Rows from block 8 of a small image classifier, named by matrix and row number. Rows with one number within an expert belong to one neuron, the router's apart. Each number is 200 + 40 x the weight over its row's rms, rounded and kept within 0 to 999. All counts start at 0.
Before each expert's rows are labels from the 100 images, of 14848, where the router gives the expert most weight on average: "top examples" is what is common among them. Only what is clearly more common there than usual is listed. The data: capsule endoscopy frames (Kvasir-Capsule).
# router: router (model.blocks.8.mlp.router.weight, 8x160), inputs 0-159
# up: expert up (model.blocks.8.mlp.up, 8x320x160), inputs 0-159
# down: expert down (model.blocks.8.mlp.down, 8x160x320, transposed), outputs 0-159

# expert 6
top examples: finding: ulcer
router.6,275,234,159,244,142,239,235,171,143,262,192,143,202,147,240,271,200,172,173,161,196,187,186,188,272,192,162,237,202,234,240,199,233,230,238,289,227,193,163,226,255,202,232,130,169,206,225,209,200,128,231,213,208,122,187,221,231,242,191,171,244,264,149,153,179,285,145,198,166,220,200,162,191,193,244,173,167,200,256,217,145,223,165,183,197,197,254,207,268,146,253,236,218,266,239,244,218,212,232,174,199,233,153,225,250,238,180,239,191,218,217,288,191,242,228,143,193,224,202,220,254,214,221,203,224,150,146,153,180,239,118,144,197,195,187,204,211,215,287,167,233,148,209,175,113,226,241,120,191,167,242,127,149,250,173,249,148,174,161,164
up.0,207,235,238,258,202,139,251,223,165,148,183,243,165,282,147,184,229,161,188,227,143,204,163,209,187,179,194,217,197,155,217,255,264,199,223,293,189,189,157,180,213,166,130,192,219,277,260,307,209,180,191,214,105,171,226,190,188,214,196,239,302,159,254,214,243,159,217,115,144,177,206,224,228,177,231,187,172,173,207,192,294,154,241,222,214,189,171,184,181,246,204,232,155,86,225,235,290,212,205,189,266,256,203,131,124,215,192,188,191,191,248,206,127,137,156,170,175,147,210,178,217,189,167,226,225,233,201,260,209,198,194,268,264,194,225,197,230,155,194,247,229,232,196,140,160,178,185,161,178,205,190,209,201,232,258,177,227,232,214,169
down.0,156,171,183,212,239,198,207,166,197,233,208,279,207,158,190,220,250,155,299,186,198,164,197,198,241,163,134,219,232,154,238,249,207,213,227,182,204,204,190,147,186,167,173,197,183,206,227,239,209,171,171,214,227,132,216,246,201,185,286,239,222,179,262,190,218,199,224,110,199,209,221,238,150,198,240,202,203,154,113,216,178,198,193,168,232,152,214,69,247,250,264,243,199,199,79,274,189,192,180,177,219,224,163,239,187,210,223,204,194,165,192,206,159,174,274,133,131,211,156,282,181,225,252,116,182,211,210,209,244,240,126,199,203,190,203,189,262,233,195,241,201,137,209,175,140,190,179,148,188,152,248,190,109,231,280,233,248,250,221,198
up.1,166,191,346,175,238,164,237,269,184,237,238,218,261,190,154,244,175,159,214,160,174,221,196,210,274,157,221,168,214,180,215,180,196,258,214,152,245,238,233,233,217,176,289,209,234,172,223,190,178,194,203,266,158,162,248,190,256,231,166,235,177,170,252,70,178,183,191,106,183,222,265,284,143,200,189,264,220,251,205,194,204,177,175,200,152,190,164,193,147,246,214,205,218,149,160,209,185,167,185,229,212,200,157,189,265,170,227,253,255,271,179,167,192,220,200,243,188,246,204,124,274,211,156,191,163,214,197,199,205,171,203,222,153,222,187,210,304,143,146,222,220,165,195,170,141,187,201,180,208,224,250,162,183,202,166,108,152,223,240,193
down.1,125,225,226,251,202,159,184,241,214,289,195,217,219,175,216,185,253,189,295,236,163,201,185,221,209,191,154,148,275,184,239,217,161,148,291,210,198,193,220,174,152,205,176,169,261,171,207,160,205,196,153,200,259,199,268,187,198,218,194,271,159,229,252,168,197,198,202,188,194,235,226,127,176,221,188,146,204,223,135,231,213,169,145,237,140,180,187,96,243,231,293,226,216,223,185,253,153,192,168,176,186,194,158,218,213,223,311,233,183,204,167,175,220,199,212,209,196,220,186,176,210,233,145,148,177,157,248,240,171,223,207,175,240,134,229,200,249,177,137,272,229,137,186,146,203,138,252,135,259,195,231,151,98,195,248,167,152,143,183,154
up.2,242,204,142,173,196,208,208,195,261,157,145,233,207,278,190,216,255,193,196,128,178,258,249,244,244,165,196,199,221,145,184,249,287,196,187,180,233,184,236,155,204,162,225,186,201,150,240,163,127,228,191,200,253,264,202,218,223,190,178,225,219,158,206,284,250,208,157,162,196,223,185,190,199,204,258,244,242,156,181,231,177,187,187,147,133,242,104,210,160,257,220,199,189,208,227,198,164,176,108,203,188,106,206,186,193,98,231,114,185,130,227,221,240,133,166,200,227,202,247,203,209,244,203,129,187,250,220,184,258,153,205,180,195,175,206,230,205,237,285,231,173,182,337,179,206,242,160,174,270,205,176,189,225,146,219,184,164,232,169,172
down.2,217,188,209,198,255,107,221,200,219,219,217,328,176,184,269,160,224,239,237,115,152,218,261,217,247,175,140,192,211,171,125,260,226,160,297,246,239,194,205,118,143,115,190,191,173,129,234,108,122,159,163,192,162,203,209,234,229,211,160,200,222,153,196,169,244,161,250,211,188,190,181,186,216,233,243,173,245,230,240,256,216,183,222,168,190,206,184,136,221,253,236,211,192,204,229,183,147,240,126,235,227,172,194,201,259,125,209,147,147,197,245,170,252,158,186,238,237,186,176,219,190,230,161,192,209,222,212,257,250,157,173,223,106,247,221,228,244,203,181,218,174,216,265,160,215,188,248,153,204,240,203,229,195,151,194,145,186,226,226,221
up.3,114,172,207,202,173,246,231,201,195,259,196,210,167,208,227,124,171,212,149,192,221,166,135,179,154,153,149,262,201,175,303,284,237,282,172,205,228,186,163,126,224,201,129,257,201,207,239,293,201,212,199,137,222,240,258,172,246,211,184,179,133,231,107,165,163,183,262,238,227,223,223,127,206,237,222,175,185,161,214,261,286,218,196,215,148,185,212,211,169,204,222,242,146,249,252,167,158,174,167,151,204,235,210,179,185,141,143,210,170,230,181,201,239,221,268,197,237,205,125,164,179,177,195,191,230,177,278,258,233,210,215,163,153,278,164,204,208,203,172,148,217,174,193,186,236,131,155,170,192,229,219,250,232,212,190,184,211,199,234,282
down.3,152,209,265,256,218,223,216,192,129,255,161,208,217,188,243,165,177,212,239,212,166,220,178,237,247,158,171,271,229,189,210,156,157,183,238,226,218,184,159,136,120,235,195,197,168,206,208,231,213,196,239,231,206,226,257,159,225,208,298,262,133,238,222,160,230,266,224,165,236,175,195,132,199,148,197,134,208,231,155,127,181,178,226,154,242,162,207,140,161,185,181,213,233,175,191,136,255,235,182,270,180,223,184,178,258,185,150,193,180,273,192,240,172,220,210,133,177,269,160,135,158,238,227,244,197,220,239,273,234,196,108,191,252,216,158,273,215,238,187,162,212,213,155,253,176,169,147,177,156,178,302,277,201,231,143,224,233,162,192,171
up.4,170,188,179,103,244,202,119,175,198,178,264,272,183,122,179,183,192,217,216,198,168,198,211,173,156,248,249,148,244,171,160,264,205,192,243,162,203,188,198,184,192,212,168,179,78,187,120,230,188,257,184,234,241,250,203,290,195,189,162,207,183,210,184,132,133,172,270,196,152,199,236,202,187,170,206,227,277,240,133,234,304,246,211,188,171,165,147,186,201,174,262,234,208,204,203,176,177,155,223,192,214,200,265,203,223,213,179,160,277,177,172,207,185,181,279,232,256,127,218,166,206,188,223,242,156,210,209,184,188,250,234,150,199,156,190,145,192,178,184,213,163,273,240,227,275,252,200,191,208,157,113,232,244,179,230,243,167,176,237,129
down.4,150,207,169,153,111,197,155,165,256,226,184,216,149,154,292,225,97,182,300,198,200,187,184,160,230,223,192,160,253,143,249,198,170,201,249,253,199,209,251,222,174,174,134,194,196,90,206,149,236,195,236,197,265,205,180,249,144,221,213,293,191,223,210,188,167,276,183,211,99,149,154,192,194,219,205,89,181,181,133,171,139,158,256,223,225,164,208,252,228,225,236,227,265,232,228,148,255,187,238,167,203,248,258,184,195,154,188,180,182,217,222,190,157,195,221,184,164,153,257,181,211,193,201,215,154,177,152,229,218,278,226,245,160,165,183,192,206,239,199,128,180,151,247,202,243,214,219,205,208,200,177,139,168,190,170,214,179,185,238,173

# expert 1
top examples: finding: blood fresh
router.1,144,182,213,156,209,244,143,175,167,194,207,263,187,113,181,128,254,211,230,185,252,207,232,190,201,203,216,240,234,149,167,176,246,157,153,189,166,203,172,203,197,148,257,271,174,145,171,273,253,160,163,230,148,239,215,181,214,129,194,191,203,134,149,197,156,217,225,228,282,173,295,161,159,233,219,164,220,215,240,205,149,165,189,191,231,229,135,203,216,148,185,277,169,158,133,171,186,267,209,190,228,161,212,142,186,170,124,260,193,206,186,212,168,173,190,255,207,206,144,206,144,229,89,232,194,251,241,294,207,191,172,157,193,169,169,179,201,128,255,210,150,190,213,159,156,210,200,165,263,248,149,240,268,212,184,197,162,170,174,247
up.0,242,173,216,225,286,186,111,238,187,175,219,274,243,203,163,132,294,198,210,239,225,147,232,230,195,147,159,220,237,138,198,205,245,159,196,140,192,265,161,186,167,269,285,190,164,294,257,227,148,209,171,153,243,210,197,234,175,190,246,320,165,220,217,228,202,183,132,177,228,217,219,207,135,192,177,226,157,240,197,188,149,182,148,209,136,200,160,178,165,161,261,227,221,232,115,183,216,197,193,215,223,211,198,204,204,212,249,193,225,178,209,246,268,226,166,148,148,227,176,164,209,202,214,186,231,199,261,247,187,183,137,192,199,269,167,244,319,273,234,243,215,131,201,216,171,161,175,227,199,189,194,167,169,224,205,161,147,180,174,179
down.0,156,157,192,207,273,181,167,208,186,143,260,258,178,183,172,154,305,213,197,236,205,205,227,186,200,182,255,230,227,156,240,161,225,185,225,196,164,248,258,181,166,200,222,291,211,176,219,193,195,217,219,151,256,223,208,190,193,159,165,254,96,205,200,171,192,180,160,196,144,219,236,210,252,191,220,233,237,214,153,166,180,226,145,190,128,197,236,212,157,138,200,231,207,234,233,172,105,180,150,177,248,201,143,241,330,246,207,183,287,214,213,286,196,236,197,163,183,193,176,205,198,250,194,168,241,186,248,174,273,226,193,166,163,208,83,169,222,213,250,236,211,146,219,153,165,197,272,210,223,151,217,205,234,204,191,92,229,153,224,236
up.1,80,173,223,228,231,226,218,220,193,206,190,236,136,236,215,144,131,134,159,190,138,119,180,228,170,172,237,229,179,225,213,140,202,140,221,263,204,173,237,186,197,158,176,176,177,179,261,255,256,247,262,231,213,232,221,207,197,191,204,300,202,248,176,247,238,166,178,234,270,107,177,227,214,198,252,121,193,185,186,222,169,189,119,170,333,217,207,166,202,166,218,262,184,105,204,190,161,229,168,231,221,232,239,249,197,179,193,217,187,142,250,271,150,236,295,186,195,201,174,183,169,208,149,221,158,167,194,229,252,286,148,204,245,189,228,218,201,200,248,161,195,159,196,266,215,194,227,230,160,161,175,189,209,218,194,194,208,211,220,208
down.1,166,143,259,162,247,184,186,182,201,179,156,208,183,181,176,207,222,213,184,169,172,156,199,207,185,201,214,264,162,283,241,226,218,156,254,245,156,187,223,179,188,137,137,218,210,149,141,196,212,181,219,216,201,223,180,185,185,130,203,231,187,263,154,112,200,225,189,201,184,182,238,200,266,199,231,154,147,285,210,115,170,194,156,163,203,186,265,194,171,234,200,253,157,188,233,129,141,203,132,186,193,286,201,235,215,230,199,175,345,213,284,238,190,189,239,237,238,216,202,150,198,139,182,185,253,197,241,204,247,258,231,145,110,203,217,227,157,140,230,151,149,200,233,160,179,198,297,197,207,146,187,252,204,209,189,186,283,167,250,206
up.2,232,226,149,257,225,205,177,213,229,135,152,139,220,298,198,330,194,271,213,229,186,186,216,245,170,222,166,100,191,197,177,232,137,166,127,225,153,116,240,222,178,218,184,180,156,176,232,110,265,210,190,228,215,159,161,188,202,187,191,219,237,156,212,253,232,181,236,151,186,195,206,286,172,204,236,213,180,156,213,214,199,186,178,207,195,235,175,237,166,167,198,173,263,223,205,250,225,254,168,219,142,226,205,203,236,263,241,207,160,154,267,149,160,160,198,220,203,178,218,223,173,180,149,258,230,187,143,233,256,200,264,179,254,130,192,169,152,242,220,208,180,220,192,143,274,179,165,199,194,161,239,136,232,84,173,208,152,244,196,193
down.2,282,197,199,222,204,195,196,269,236,200,185,146,212,295,203,244,121,272,200,198,198,218,290,248,218,215,221,178,152,268,219,167,195,165,111,248,213,231,183,155,122,182,158,234,157,256,150,58,237,155,133,207,205,193,141,161,201,167,184,193,230,204,255,198,243,242,127,165,227,201,264,157,188,203,210,205,172,231,220,198,211,180,147,180,133,160,209,199,151,217,161,236,218,275,204,216,143,195,151,185,107,277,205,195,221,176,191,141,167,197,202,229,238,149,208,219,194,237,252,182,184,217,194,119,204,197,223,177,256,160,268,179,231,213,168,171,187,190,171,160,171,194,147,241,210,190,247,198,280,251,217,232,184,213,240,245,234,208,159,211
up.3,207,181,285,155,178,254,228,238,182,232,286,208,182,157,152,159,203,149,196,183,248,256,176,225,178,245,216,221,176,211,249,197,220,188,229,207,238,188,208,213,252,166,218,214,231,198,178,227,183,210,200,229,275,229,152,255,206,248,241,175,295,257,252,98,173,239,269,162,161,195,243,176,221,64,150,215,185,217,233,211,195,187,186,173,171,181,165,157,256,206,179,164,164,201,259,185,214,148,200,190,182,149,277,176,151,153,350,207,232,218,136,202,187,192,116,227,234,168,214,147,200,217,209,159,131,182,247,189,199,218,275,183,130,230,153,161,268,177,185,254,188,219,220,212,184,172,177,219,240,152,227,180,207,187,218,188,147,196,248,186
down.3,193,210,193,200,162,179,230,232,226,233,184,166,190,239,172,198,157,246,215,151,190,218,253,223,157,249,238,196,218,194,218,319,243,158,91,205,211,157,154,207,244,132,104,225,176,267,195,158,222,239,141,262,112,190,182,103,192,192,164,144,256,189,205,134,188,172,239,111,262,242,274,208,191,226,219,215,177,174,223,231,217,242,135,212,181,170,146,233,222,212,208,233,195,284,243,249,207,152,170,128,118,198,205,203,208,190,197,193,226,195,214,162,217,166,231,233,192,225,209,176,205,162,164,227,252,251,177,199,189,204,218,274,133,184,235,184,178,181,223,189,208,178,255,198,165,161,171,213,207,293,252,195,252,129,248,180,144,268,222,206
up.4,268,231,194,238,217,251,204,173,232,89,179,224,145,287,242,252,193,237,203,235,195,239,262,178,129,197,206,142,117,219,175,204,205,155,189,226,130,125,222,185,200,232,142,199,243,228,214,177,163,201,240,237,187,219,163,216,166,189,232,223,285,154,219,240,201,208,214,197,224,205,254,280,209,248,243,216,159,174,298,212,162,201,144,186,168,214,141,193,198,180,152,175,217,205,233,213,260,248,131,229,178,139,219,214,178,237,230,188,160,270,199,174,156,149,188,208,170,102,223,155,210,222,174,218,186,204,123,196,279,217,193,189,209,193,210,225,96,148,245,204,247,167,218,131,198,197,127,172,241,236,241,183,168,178,166,246,158,195,216,277
down.4,163,230,207,258,163,234,212,208,214,159,201,173,188,298,254,269,162,261,264,227,219,221,217,236,212,137,239,236,149,207,211,236,153,176,129,255,158,210,222,142,176,217,183,241,238,231,236,114,239,144,161,226,222,239,154,144,217,166,171,114,215,172,202,176,235,272,221,138,230,184,225,201,262,204,203,174,166,215,166,172,191,211,153,173,181,197,179,234,154,188,146,254,187,198,196,228,204,279,133,209,101,269,198,204,211,160,205,153,222,178,249,205,232,149,155,215,186,230,255,209,101,161,209,152,186,204,273,189,276,157,158,227,158,180,244,158,221,219,202,222,175,222,168,233,212,192,172,218,292,243,220,200,182,142,286,199,229,262,222,254

# expert 7
top examples: finding: ileocecal valve
router.7,183,222,228,203,182,133,241,166,174,142,124,198,115,267,232,225,159,252,203,189,223,127,218,158,151,264,254,252,193,229,193,174,249,196,171,263,193,226,205,198,104,225,150,266,202,189,133,183,156,215,246,200,201,216,243,135,229,214,188,200,177,189,192,245,216,192,145,272,195,204,206,157,225,247,232,189,230,138,214,184,278,221,164,136,212,228,183,154,227,226,190,190,197,168,244,150,186,226,265,174,174,239,150,204,164,167,227,255,152,209,226,255,210,250,133,181,165,270,124,221,196,202,232,258,204,206,197,225,160,202,209,190,291,165,222,197,217,209,87,156,180,236,149,242,181,208,159,183,173,195,144,272,200,263,244,237,98,200,155,194
up.0,252,170,263,233,219,178,137,166,284,229,216,177,171,186,189,254,204,153,174,203,227,254,157,171,174,174,205,160,269,234,165,119,210,194,232,200,198,239,242,165,131,255,231,66,164,102,182,207,204,135,166,198,139,103,224,261,229,223,227,203,198,168,195,256,176,216,180,152,214,205,263,216,149,184,191,231,175,237,198,272,155,166,184,215,147,242,162,194,228,231,249,173,276,232,179,241,190,166,191,213,178,184,241,169,214,169,253,223,178,200,211,203,190,205,196,268,183,165,183,124,212,239,153,243,136,174,173,222,151,244,234,261,212,243,238,232,203,230,209,103,133,194,271,177,207,230,146,273,183,233,228,206,215,206,200,170,165,246,176,152
down.0,268,133,179,237,205,165,244,210,172,230,164,175,224,238,191,212,153,122,205,209,203,202,163,215,235,172,120,227,190,241,228,172,254,174,191,201,175,224,232,145,128,136,170,202,157,160,245,227,237,273,215,205,197,175,234,173,223,167,272,289,156,188,224,222,169,195,220,194,194,234,253,188,161,223,235,237,176,231,129,214,120,155,140,154,142,210,239,227,208,187,276,205,216,258,180,196,225,124,192,253,232,251,224,154,189,154,156,227,140,185,185,255,212,196,213,255,161,210,157,159,189,250,205,208,139,224,211,224,176,170,235,221,241,184,281,273,169,207,217,175,178,259,225,198,154,191,107,157,101,175,249,300,265,152,221,228,189,220,151,165
up.1,234,219,184,213,239,216,168,172,264,163,205,168,226,197,143,166,227,188,154,224,189,277,239,247,284,226,190,128,171,204,225,160,240,209,132,241,183,195,204,222,225,209,181,265,223,234,265,224,182,224,215,260,180,230,166,206,179,281,196,132,246,238,205,240,180,195,185,167,199,177,174,249,181,147,184,218,229,163,268,212,187,276,199,253,235,165,293,197,197,234,204,244,130,181,227,273,180,204,233,194,243,150,209,171,99,195,223,209,229,232,218,193,143,226,162,110,186,223,198,256,237,155,152,225,199,261,155,142,285,226,242,129,145,214,224,100,230,234,289,219,195,205,193,165,145,204,211,254,220,163,152,182,185,231,166,168,185,250,219,133
down.1,212,195,241,154,214,208,207,206,168,263,213,170,182,247,179,206,211,159,199,280,155,237,223,233,252,217,204,165,192,203,171,215,214,151,188,196,233,263,178,244,236,219,190,221,243,216,196,195,155,256,176,245,198,282,209,197,251,261,186,212,235,170,253,173,201,161,178,181,207,240,201,130,253,177,199,277,157,176,236,190,232,185,68,172,155,148,167,165,181,158,214,154,207,219,258,202,160,186,223,202,215,172,213,268,230,139,266,205,241,165,186,200,238,309,173,232,167,196,160,234,239,200,170,224,164,171,226,156,234,65,248,131,145,215,199,139,161,167,258,257,201,210,161,187,204,246,264,187,241,186,178,193,118,228,250,104,151,205,216,137
up.2,89,159,199,169,257,202,164,214,211,223,219,275,161,178,237,173,251,206,222,217,165,203,227,133,205,230,256,264,270,146,219,211,230,157,216,153,166,158,162,148,190,196,153,167,117,215,277,216,213,165,225,136,208,246,238,201,151,176,117,181,171,140,183,130,177,217,208,170,148,123,192,154,195,213,222,154,165,187,188,173,184,222,217,196,167,110,211,169,190,267,163,188,199,199,127,266,218,187,176,109,170,207,212,211,226,185,173,168,253,211,175,210,158,196,291,230,190,132,218,185,150,234,191,214,207,243,282,237,216,284,174,238,205,212,195,189,172,143,158,163,223,192,215,211,167,243,264,168,217,186,273,229,160,198,286,212,222,167,256,252
down.2,267,195,210,225,198,208,163,198,189,199,176,186,221,231,255,167,233,213,253,302,203,132,222,174,247,193,171,188,174,159,277,129,178,163,246,218,162,249,232,173,200,142,208,192,146,191,179,212,218,152,213,215,181,187,201,242,160,230,236,261,211,246,161,255,245,231,176,229,143,96,193,184,162,226,142,206,148,239,222,174,206,198,199,223,198,154,185,142,211,215,253,208,313,146,167,210,150,245,183,205,288,260,177,178,204,209,180,219,195,183,274,150,177,192,201,189,101,166,284,266,205,216,210,236,192,241,240,169,227,263,217,162,173,154,95,184,179,252,225,151,230,174,122,203,179,172,315,157,216,152,214,188,171,218,209,218,234,180,185,234
up.3,251,197,238,218,170,151,146,205,236,209,170,234,192,165,221,246,153,168,122,207,250,232,173,165,159,175,205,234,213,220,118,214,201,237,260,163,207,246,288,126,192,193,237,110,174,219,62,209,150,217,205,219,202,65,213,202,260,181,191,210,212,158,193,207,126,232,232,148,166,238,234,239,239,198,193,187,106,277,136,204,208,153,227,154,147,261,199,204,232,222,243,173,241,283,197,176,165,203,197,229,120,185,204,207,214,209,218,213,166,193,213,207,189,228,222,260,199,209,156,154,252,217,246,164,160,154,235,213,240,181,215,258,270,202,202,201,216,254,215,177,156,132,278,182,183,193,165,202,211,234,209,178,286,216,173,185,183,195,172,210
down.3,250,149,198,264,170,207,262,263,172,260,147,154,173,197,194,208,108,201,137,205,185,251,142,194,234,182,149,210,192,170,203,162,151,195,204,219,232,176,148,177,175,135,127,149,164,198,285,189,230,223,195,197,199,202,244,212,219,107,237,196,143,230,130,210,192,246,241,203,268,204,207,175,137,136,213,217,196,132,167,202,163,133,213,212,215,137,233,250,240,116,199,236,215,222,218,229,241,148,191,265,178,179,169,187,182,158,164,256,136,211,181,194,230,219,192,229,214,227,209,175,209,232,192,239,161,212,202,253,181,194,215,195,284,199,207,244,120,246,174,117,204,233,238,275,221,201,155,168,129,144,212,303,305,187,204,219,187,198,192,199
up.4,210,172,155,185,175,174,180,197,126,165,180,221,238,161,229,217,209,204,153,197,211,183,216,198,207,175,97,169,194,198,139,162,152,222,197,179,117,203,257,190,169,223,258,183,104,150,160,192,234,245,218,236,192,96,175,235,181,231,284,234,174,168,222,149,177,139,240,216,214,232,252,213,238,249,217,223,193,293,175,177,201,262,255,186,203,184,171,221,202,202,229,235,230,256,123,180,226,246,224,165,134,219,221,233,193,200,141,125,182,154,207,157,166,167,233,272,206,247,207,243,153,222,275,122,180,146,228,164,201,185,175,297,212,223,213,165,262,285,197,173,167,132,265,195,240,163,213,178,196,292,165,153,221,175,203,204,226,196,215,233
down.4,263,182,160,259,219,195,258,294,72,220,110,216,186,205,233,202,170,216,164,261,160,248,93,172,156,242,227,144,230,198,202,193,169,138,250,240,184,174,167,215,221,124,130,140,142,162,220,196,180,231,110,234,159,185,227,240,210,218,239,266,205,174,133,221,269,155,228,158,254,224,166,154,203,175,195,205,178,193,193,191,254,167,206,228,238,162,227,229,234,191,214,177,247,217,225,249,228,132,206,214,145,152,205,260,166,175,175,192,171,147,204,190,235,168,247,264,191,250,253,200,167,165,217,187,168,208,194,189,185,203,253,221,230,210,227,194,180,246,202,239,186,272,241,262,205,159,210,131,129,180,177,259,273,187,214,160,170,160,198,202

# expert 5
top examples: finding: reduced mucosal view
router.5,152,211,148,214,186,161,216,213,161,266,177,216,183,182,197,228,244,259,205,199,211,252,212,209,252,204,203,238,177,228,224,267,249,198,215,129,230,142,227,156,266,242,199,208,172,234,215,233,149,246,185,195,181,251,132,214,155,238,208,189,175,137,260,176,265,121,290,168,133,158,202,227,131,174,193,212,140,239,150,159,226,268,162,206,144,232,184,168,154,207,196,248,227,269,164,210,129,143,128,209,197,158,194,240,230,123,236,151,239,159,162,219,186,127,202,212,247,224,204,151,245,206,277,139,172,231,259,173,287,243,200,182,175,148,206,164,167,215,184,280,212,173,250,224,234,271,175,153,190,189,208,213,160,136,232,221,160,213,209,238
up.0,157,141,150,200,218,251,106,241,202,188,184,233,206,199,243,237,205,189,208,183,202,229,210,191,131,125,263,223,199,190,232,132,184,191,241,184,233,234,207,200,134,191,205,138,125,143,263,190,316,187,269,205,310,203,177,232,166,157,171,227,180,242,211,238,216,294,101,216,228,116,194,194,201,185,233,192,155,195,141,216,184,164,122,203,244,248,182,200,227,176,254,248,238,201,164,168,138,199,100,220,153,139,238,228,185,171,185,232,235,243,193,236,217,239,198,198,178,188,190,138,150,248,180,156,202,191,269,226,186,185,192,137,226,215,167,219,203,192,203,209,186,88,265,241,188,162,200,268,206,161,192,203,208,179,232,172,173,194,214,196
down.0,157,204,155,245,199,193,182,200,201,197,177,253,129,145,107,227,238,225,201,190,245,149,211,121,221,266,147,184,168,194,241,255,212,223,155,193,233,163,215,213,209,231,194,207,197,203,231,193,194,179,155,283,211,255,182,126,186,198,233,173,206,183,278,222,218,180,307,165,228,234,224,243,158,139,238,188,255,176,228,175,214,192,101,149,163,207,156,123,233,188,183,178,153,182,137,267,218,184,160,134,239,190,219,232,259,189,245,208,209,180,178,202,155,160,220,193,166,185,154,154,240,207,158,113,146,204,184,181,256,205,206,140,232,224,242,231,247,192,161,309,131,250,237,181,226,221,241,186,227,242,212,120,166,242,264,199,229,250,227,251
up.1,286,149,165,198,192,226,202,228,294,208,207,269,247,124,220,139,235,271,129,221,188,164,236,225,230,148,203,207,289,197,149,217,256,225,184,197,216,212,191,181,154,208,262,183,190,187,180,217,161,195,193,96,211,174,209,237,219,180,281,235,213,160,181,259,215,218,174,227,172,170,180,168,242,225,253,202,301,155,228,265,189,213,216,160,248,142,189,284,228,164,188,245,213,173,200,191,137,275,188,226,193,189,154,219,247,276,190,199,166,153,200,144,211,160,108,122,262,176,222,167,150,178,179,244,221,222,166,203,213,180,148,187,257,236,212,178,195,243,200,165,242,144,249,171,196,181,180,203,267,149,196,128,272,237,167,213,188,195,205,227
down.1,247,159,181,281,164,133,183,198,166,147,218,213,224,239,192,165,194,219,136,193,208,234,181,247,243,118,167,138,254,190,201,242,178,189,145,215,247,242,147,175,149,190,144,246,191,201,235,178,187,189,150,210,218,226,258,189,258,177,160,208,199,162,173,229,175,184,133,130,162,203,207,201,207,169,235,281,166,55,150,295,216,183,233,157,146,201,222,285,258,200,232,197,225,247,235,199,273,182,179,181,277,190,159,194,211,203,233,272,164,218,232,231,276,247,152,183,231,199,203,104,224,213,158,176,183,279,194,247,220,134,185,200,267,228,202,186,187,212,216,196,232,225,160,142,215,159,170,218,164,176,199,178,270,221,168,191,165,257,198,190
up.2,185,163,201,191,165,239,157,196,192,243,210,266,182,195,201,183,230,143,221,162,210,229,226,159,200,122,249,229,202,172,229,150,227,254,180,188,202,230,265,165,239,155,224,142,181,135,251,155,203,148,250,226,309,208,172,234,211,229,182,190,234,190,252,201,144,267,200,205,187,149,197,129,250,134,249,196,223,186,215,181,159,190,187,168,167,253,162,146,210,227,259,161,171,162,199,184,167,176,114,236,173,123,205,208,210,119,191,166,219,203,160,214,246,160,157,208,185,182,258,137,196,264,166,144,172,126,245,242,177,183,239,137,231,248,161,225,245,239,234,192,87,161,272,219,164,244,156,247,236,214,186,241,206,204,244,180,208,278,222,282
down.2,180,181,159,230,176,166,140,172,180,187,183,257,137,204,167,216,203,226,216,209,263,186,230,174,178,237,146,181,109,284,209,264,147,213,197,205,248,213,201,237,211,240,175,224,159,186,194,167,196,195,136,261,215,193,145,153,192,173,272,187,217,172,210,256,142,209,248,190,217,214,227,242,104,120,225,202,255,156,227,192,197,173,144,111,202,219,112,120,196,187,187,180,138,199,216,299,269,199,201,165,130,241,238,252,215,198,244,210,215,183,173,191,169,161,198,219,170,159,170,203,224,215,152,140,196,184,120,191,242,196,216,176,274,231,248,201,163,182,177,241,145,308,211,220,163,264,229,182,219,205,169,175,169,256,289,222,214,253,170,238
up.3,258,245,180,198,153,162,166,125,206,221,270,196,244,185,153,212,263,169,228,122,223,162,240,123,224,159,211,193,218,238,109,248,228,206,207,127,229,245,263,200,218,230,261,161,225,161,241,144,174,148,204,189,203,121,209,222,193,227,186,112,241,180,268,169,152,191,246,163,210,216,196,187,272,200,241,173,220,171,260,198,142,203,224,175,297,264,198,221,205,250,210,162,173,190,296,239,198,186,207,182,167,204,131,250,160,182,252,170,214,176,165,199,260,202,208,209,207,172,247,212,213,244,192,264,216,255,196,224,192,236,164,209,218,168,256,200,167,230,295,190,204,156,258,151,179,234,210,199,155,114,145,239,195,202,241,228,166,288,219,171
down.3,290,238,180,259,164,195,218,196,167,149,240,228,207,246,166,245,199,259,245,239,160,177,227,250,189,238,149,189,178,288,152,188,168,198,149,234,190,251,173,170,195,332,235,171,190,232,186,146,171,206,165,188,181,162,180,208,218,192,258,168,257,134,171,247,156,168,215,200,237,176,203,182,160,128,206,146,314,172,218,156,146,236,227,127,119,249,185,201,128,125,210,201,190,190,244,222,243,227,253,240,188,238,236,224,238,228,224,140,194,197,251,197,223,131,154,188,156,199,270,237,192,196,207,206,211,161,151,197,211,175,228,214,191,207,252,181,176,180,221,233,182,286,235,184,269,284,180,157,157,210,160,207,154,179,270,177,171,182,153,196
up.4,184,191,309,175,242,232,178,120,198,202,178,123,172,162,222,159,203,179,160,199,185,212,172,145,140,277,263,189,226,196,159,133,133,205,203,163,167,202,217,165,211,140,209,169,191,235,156,204,148,135,198,215,215,195,190,212,296,244,219,259,195,183,200,247,185,186,97,197,145,205,254,251,122,180,190,220,160,220,168,230,281,193,195,276,163,207,219,191,195,266,244,149,239,109,169,236,164,170,162,185,181,194,229,200,197,256,196,188,224,227,136,170,190,265,211,267,242,210,215,205,181,193,96,217,216,230,207,180,245,138,176,229,167,283,242,184,244,216,236,220,213,185,238,224,244,229,200,263,145,149,147,143,230,221,189,134,168,223,213,187
down.4,183,246,285,218,131,243,210,217,147,252,180,256,113,184,217,135,244,244,155,258,193,177,200,140,193,189,196,202,182,237,177,193,200,193,182,197,157,163,226,232,238,171,156,159,297,246,137,198,84,164,147,248,185,226,209,236,216,199,192,147,237,173,177,203,207,211,157,213,189,197,173,259,191,210,261,146,238,232,197,192,258,232,206,185,179,195,184,188,208,214,211,158,133,141,269,248,271,193,216,266,140,192,179,294,188,200,251,151,246,207,153,165,210,178,194,229,197,202,183,198,218,178,136,212,144,167,197,190,251,179,159,146,208,284,282,192,246,141,188,246,193,187,146,230,255,225,216,206,233,227,85,187,163,210,213,157,130,155,229,214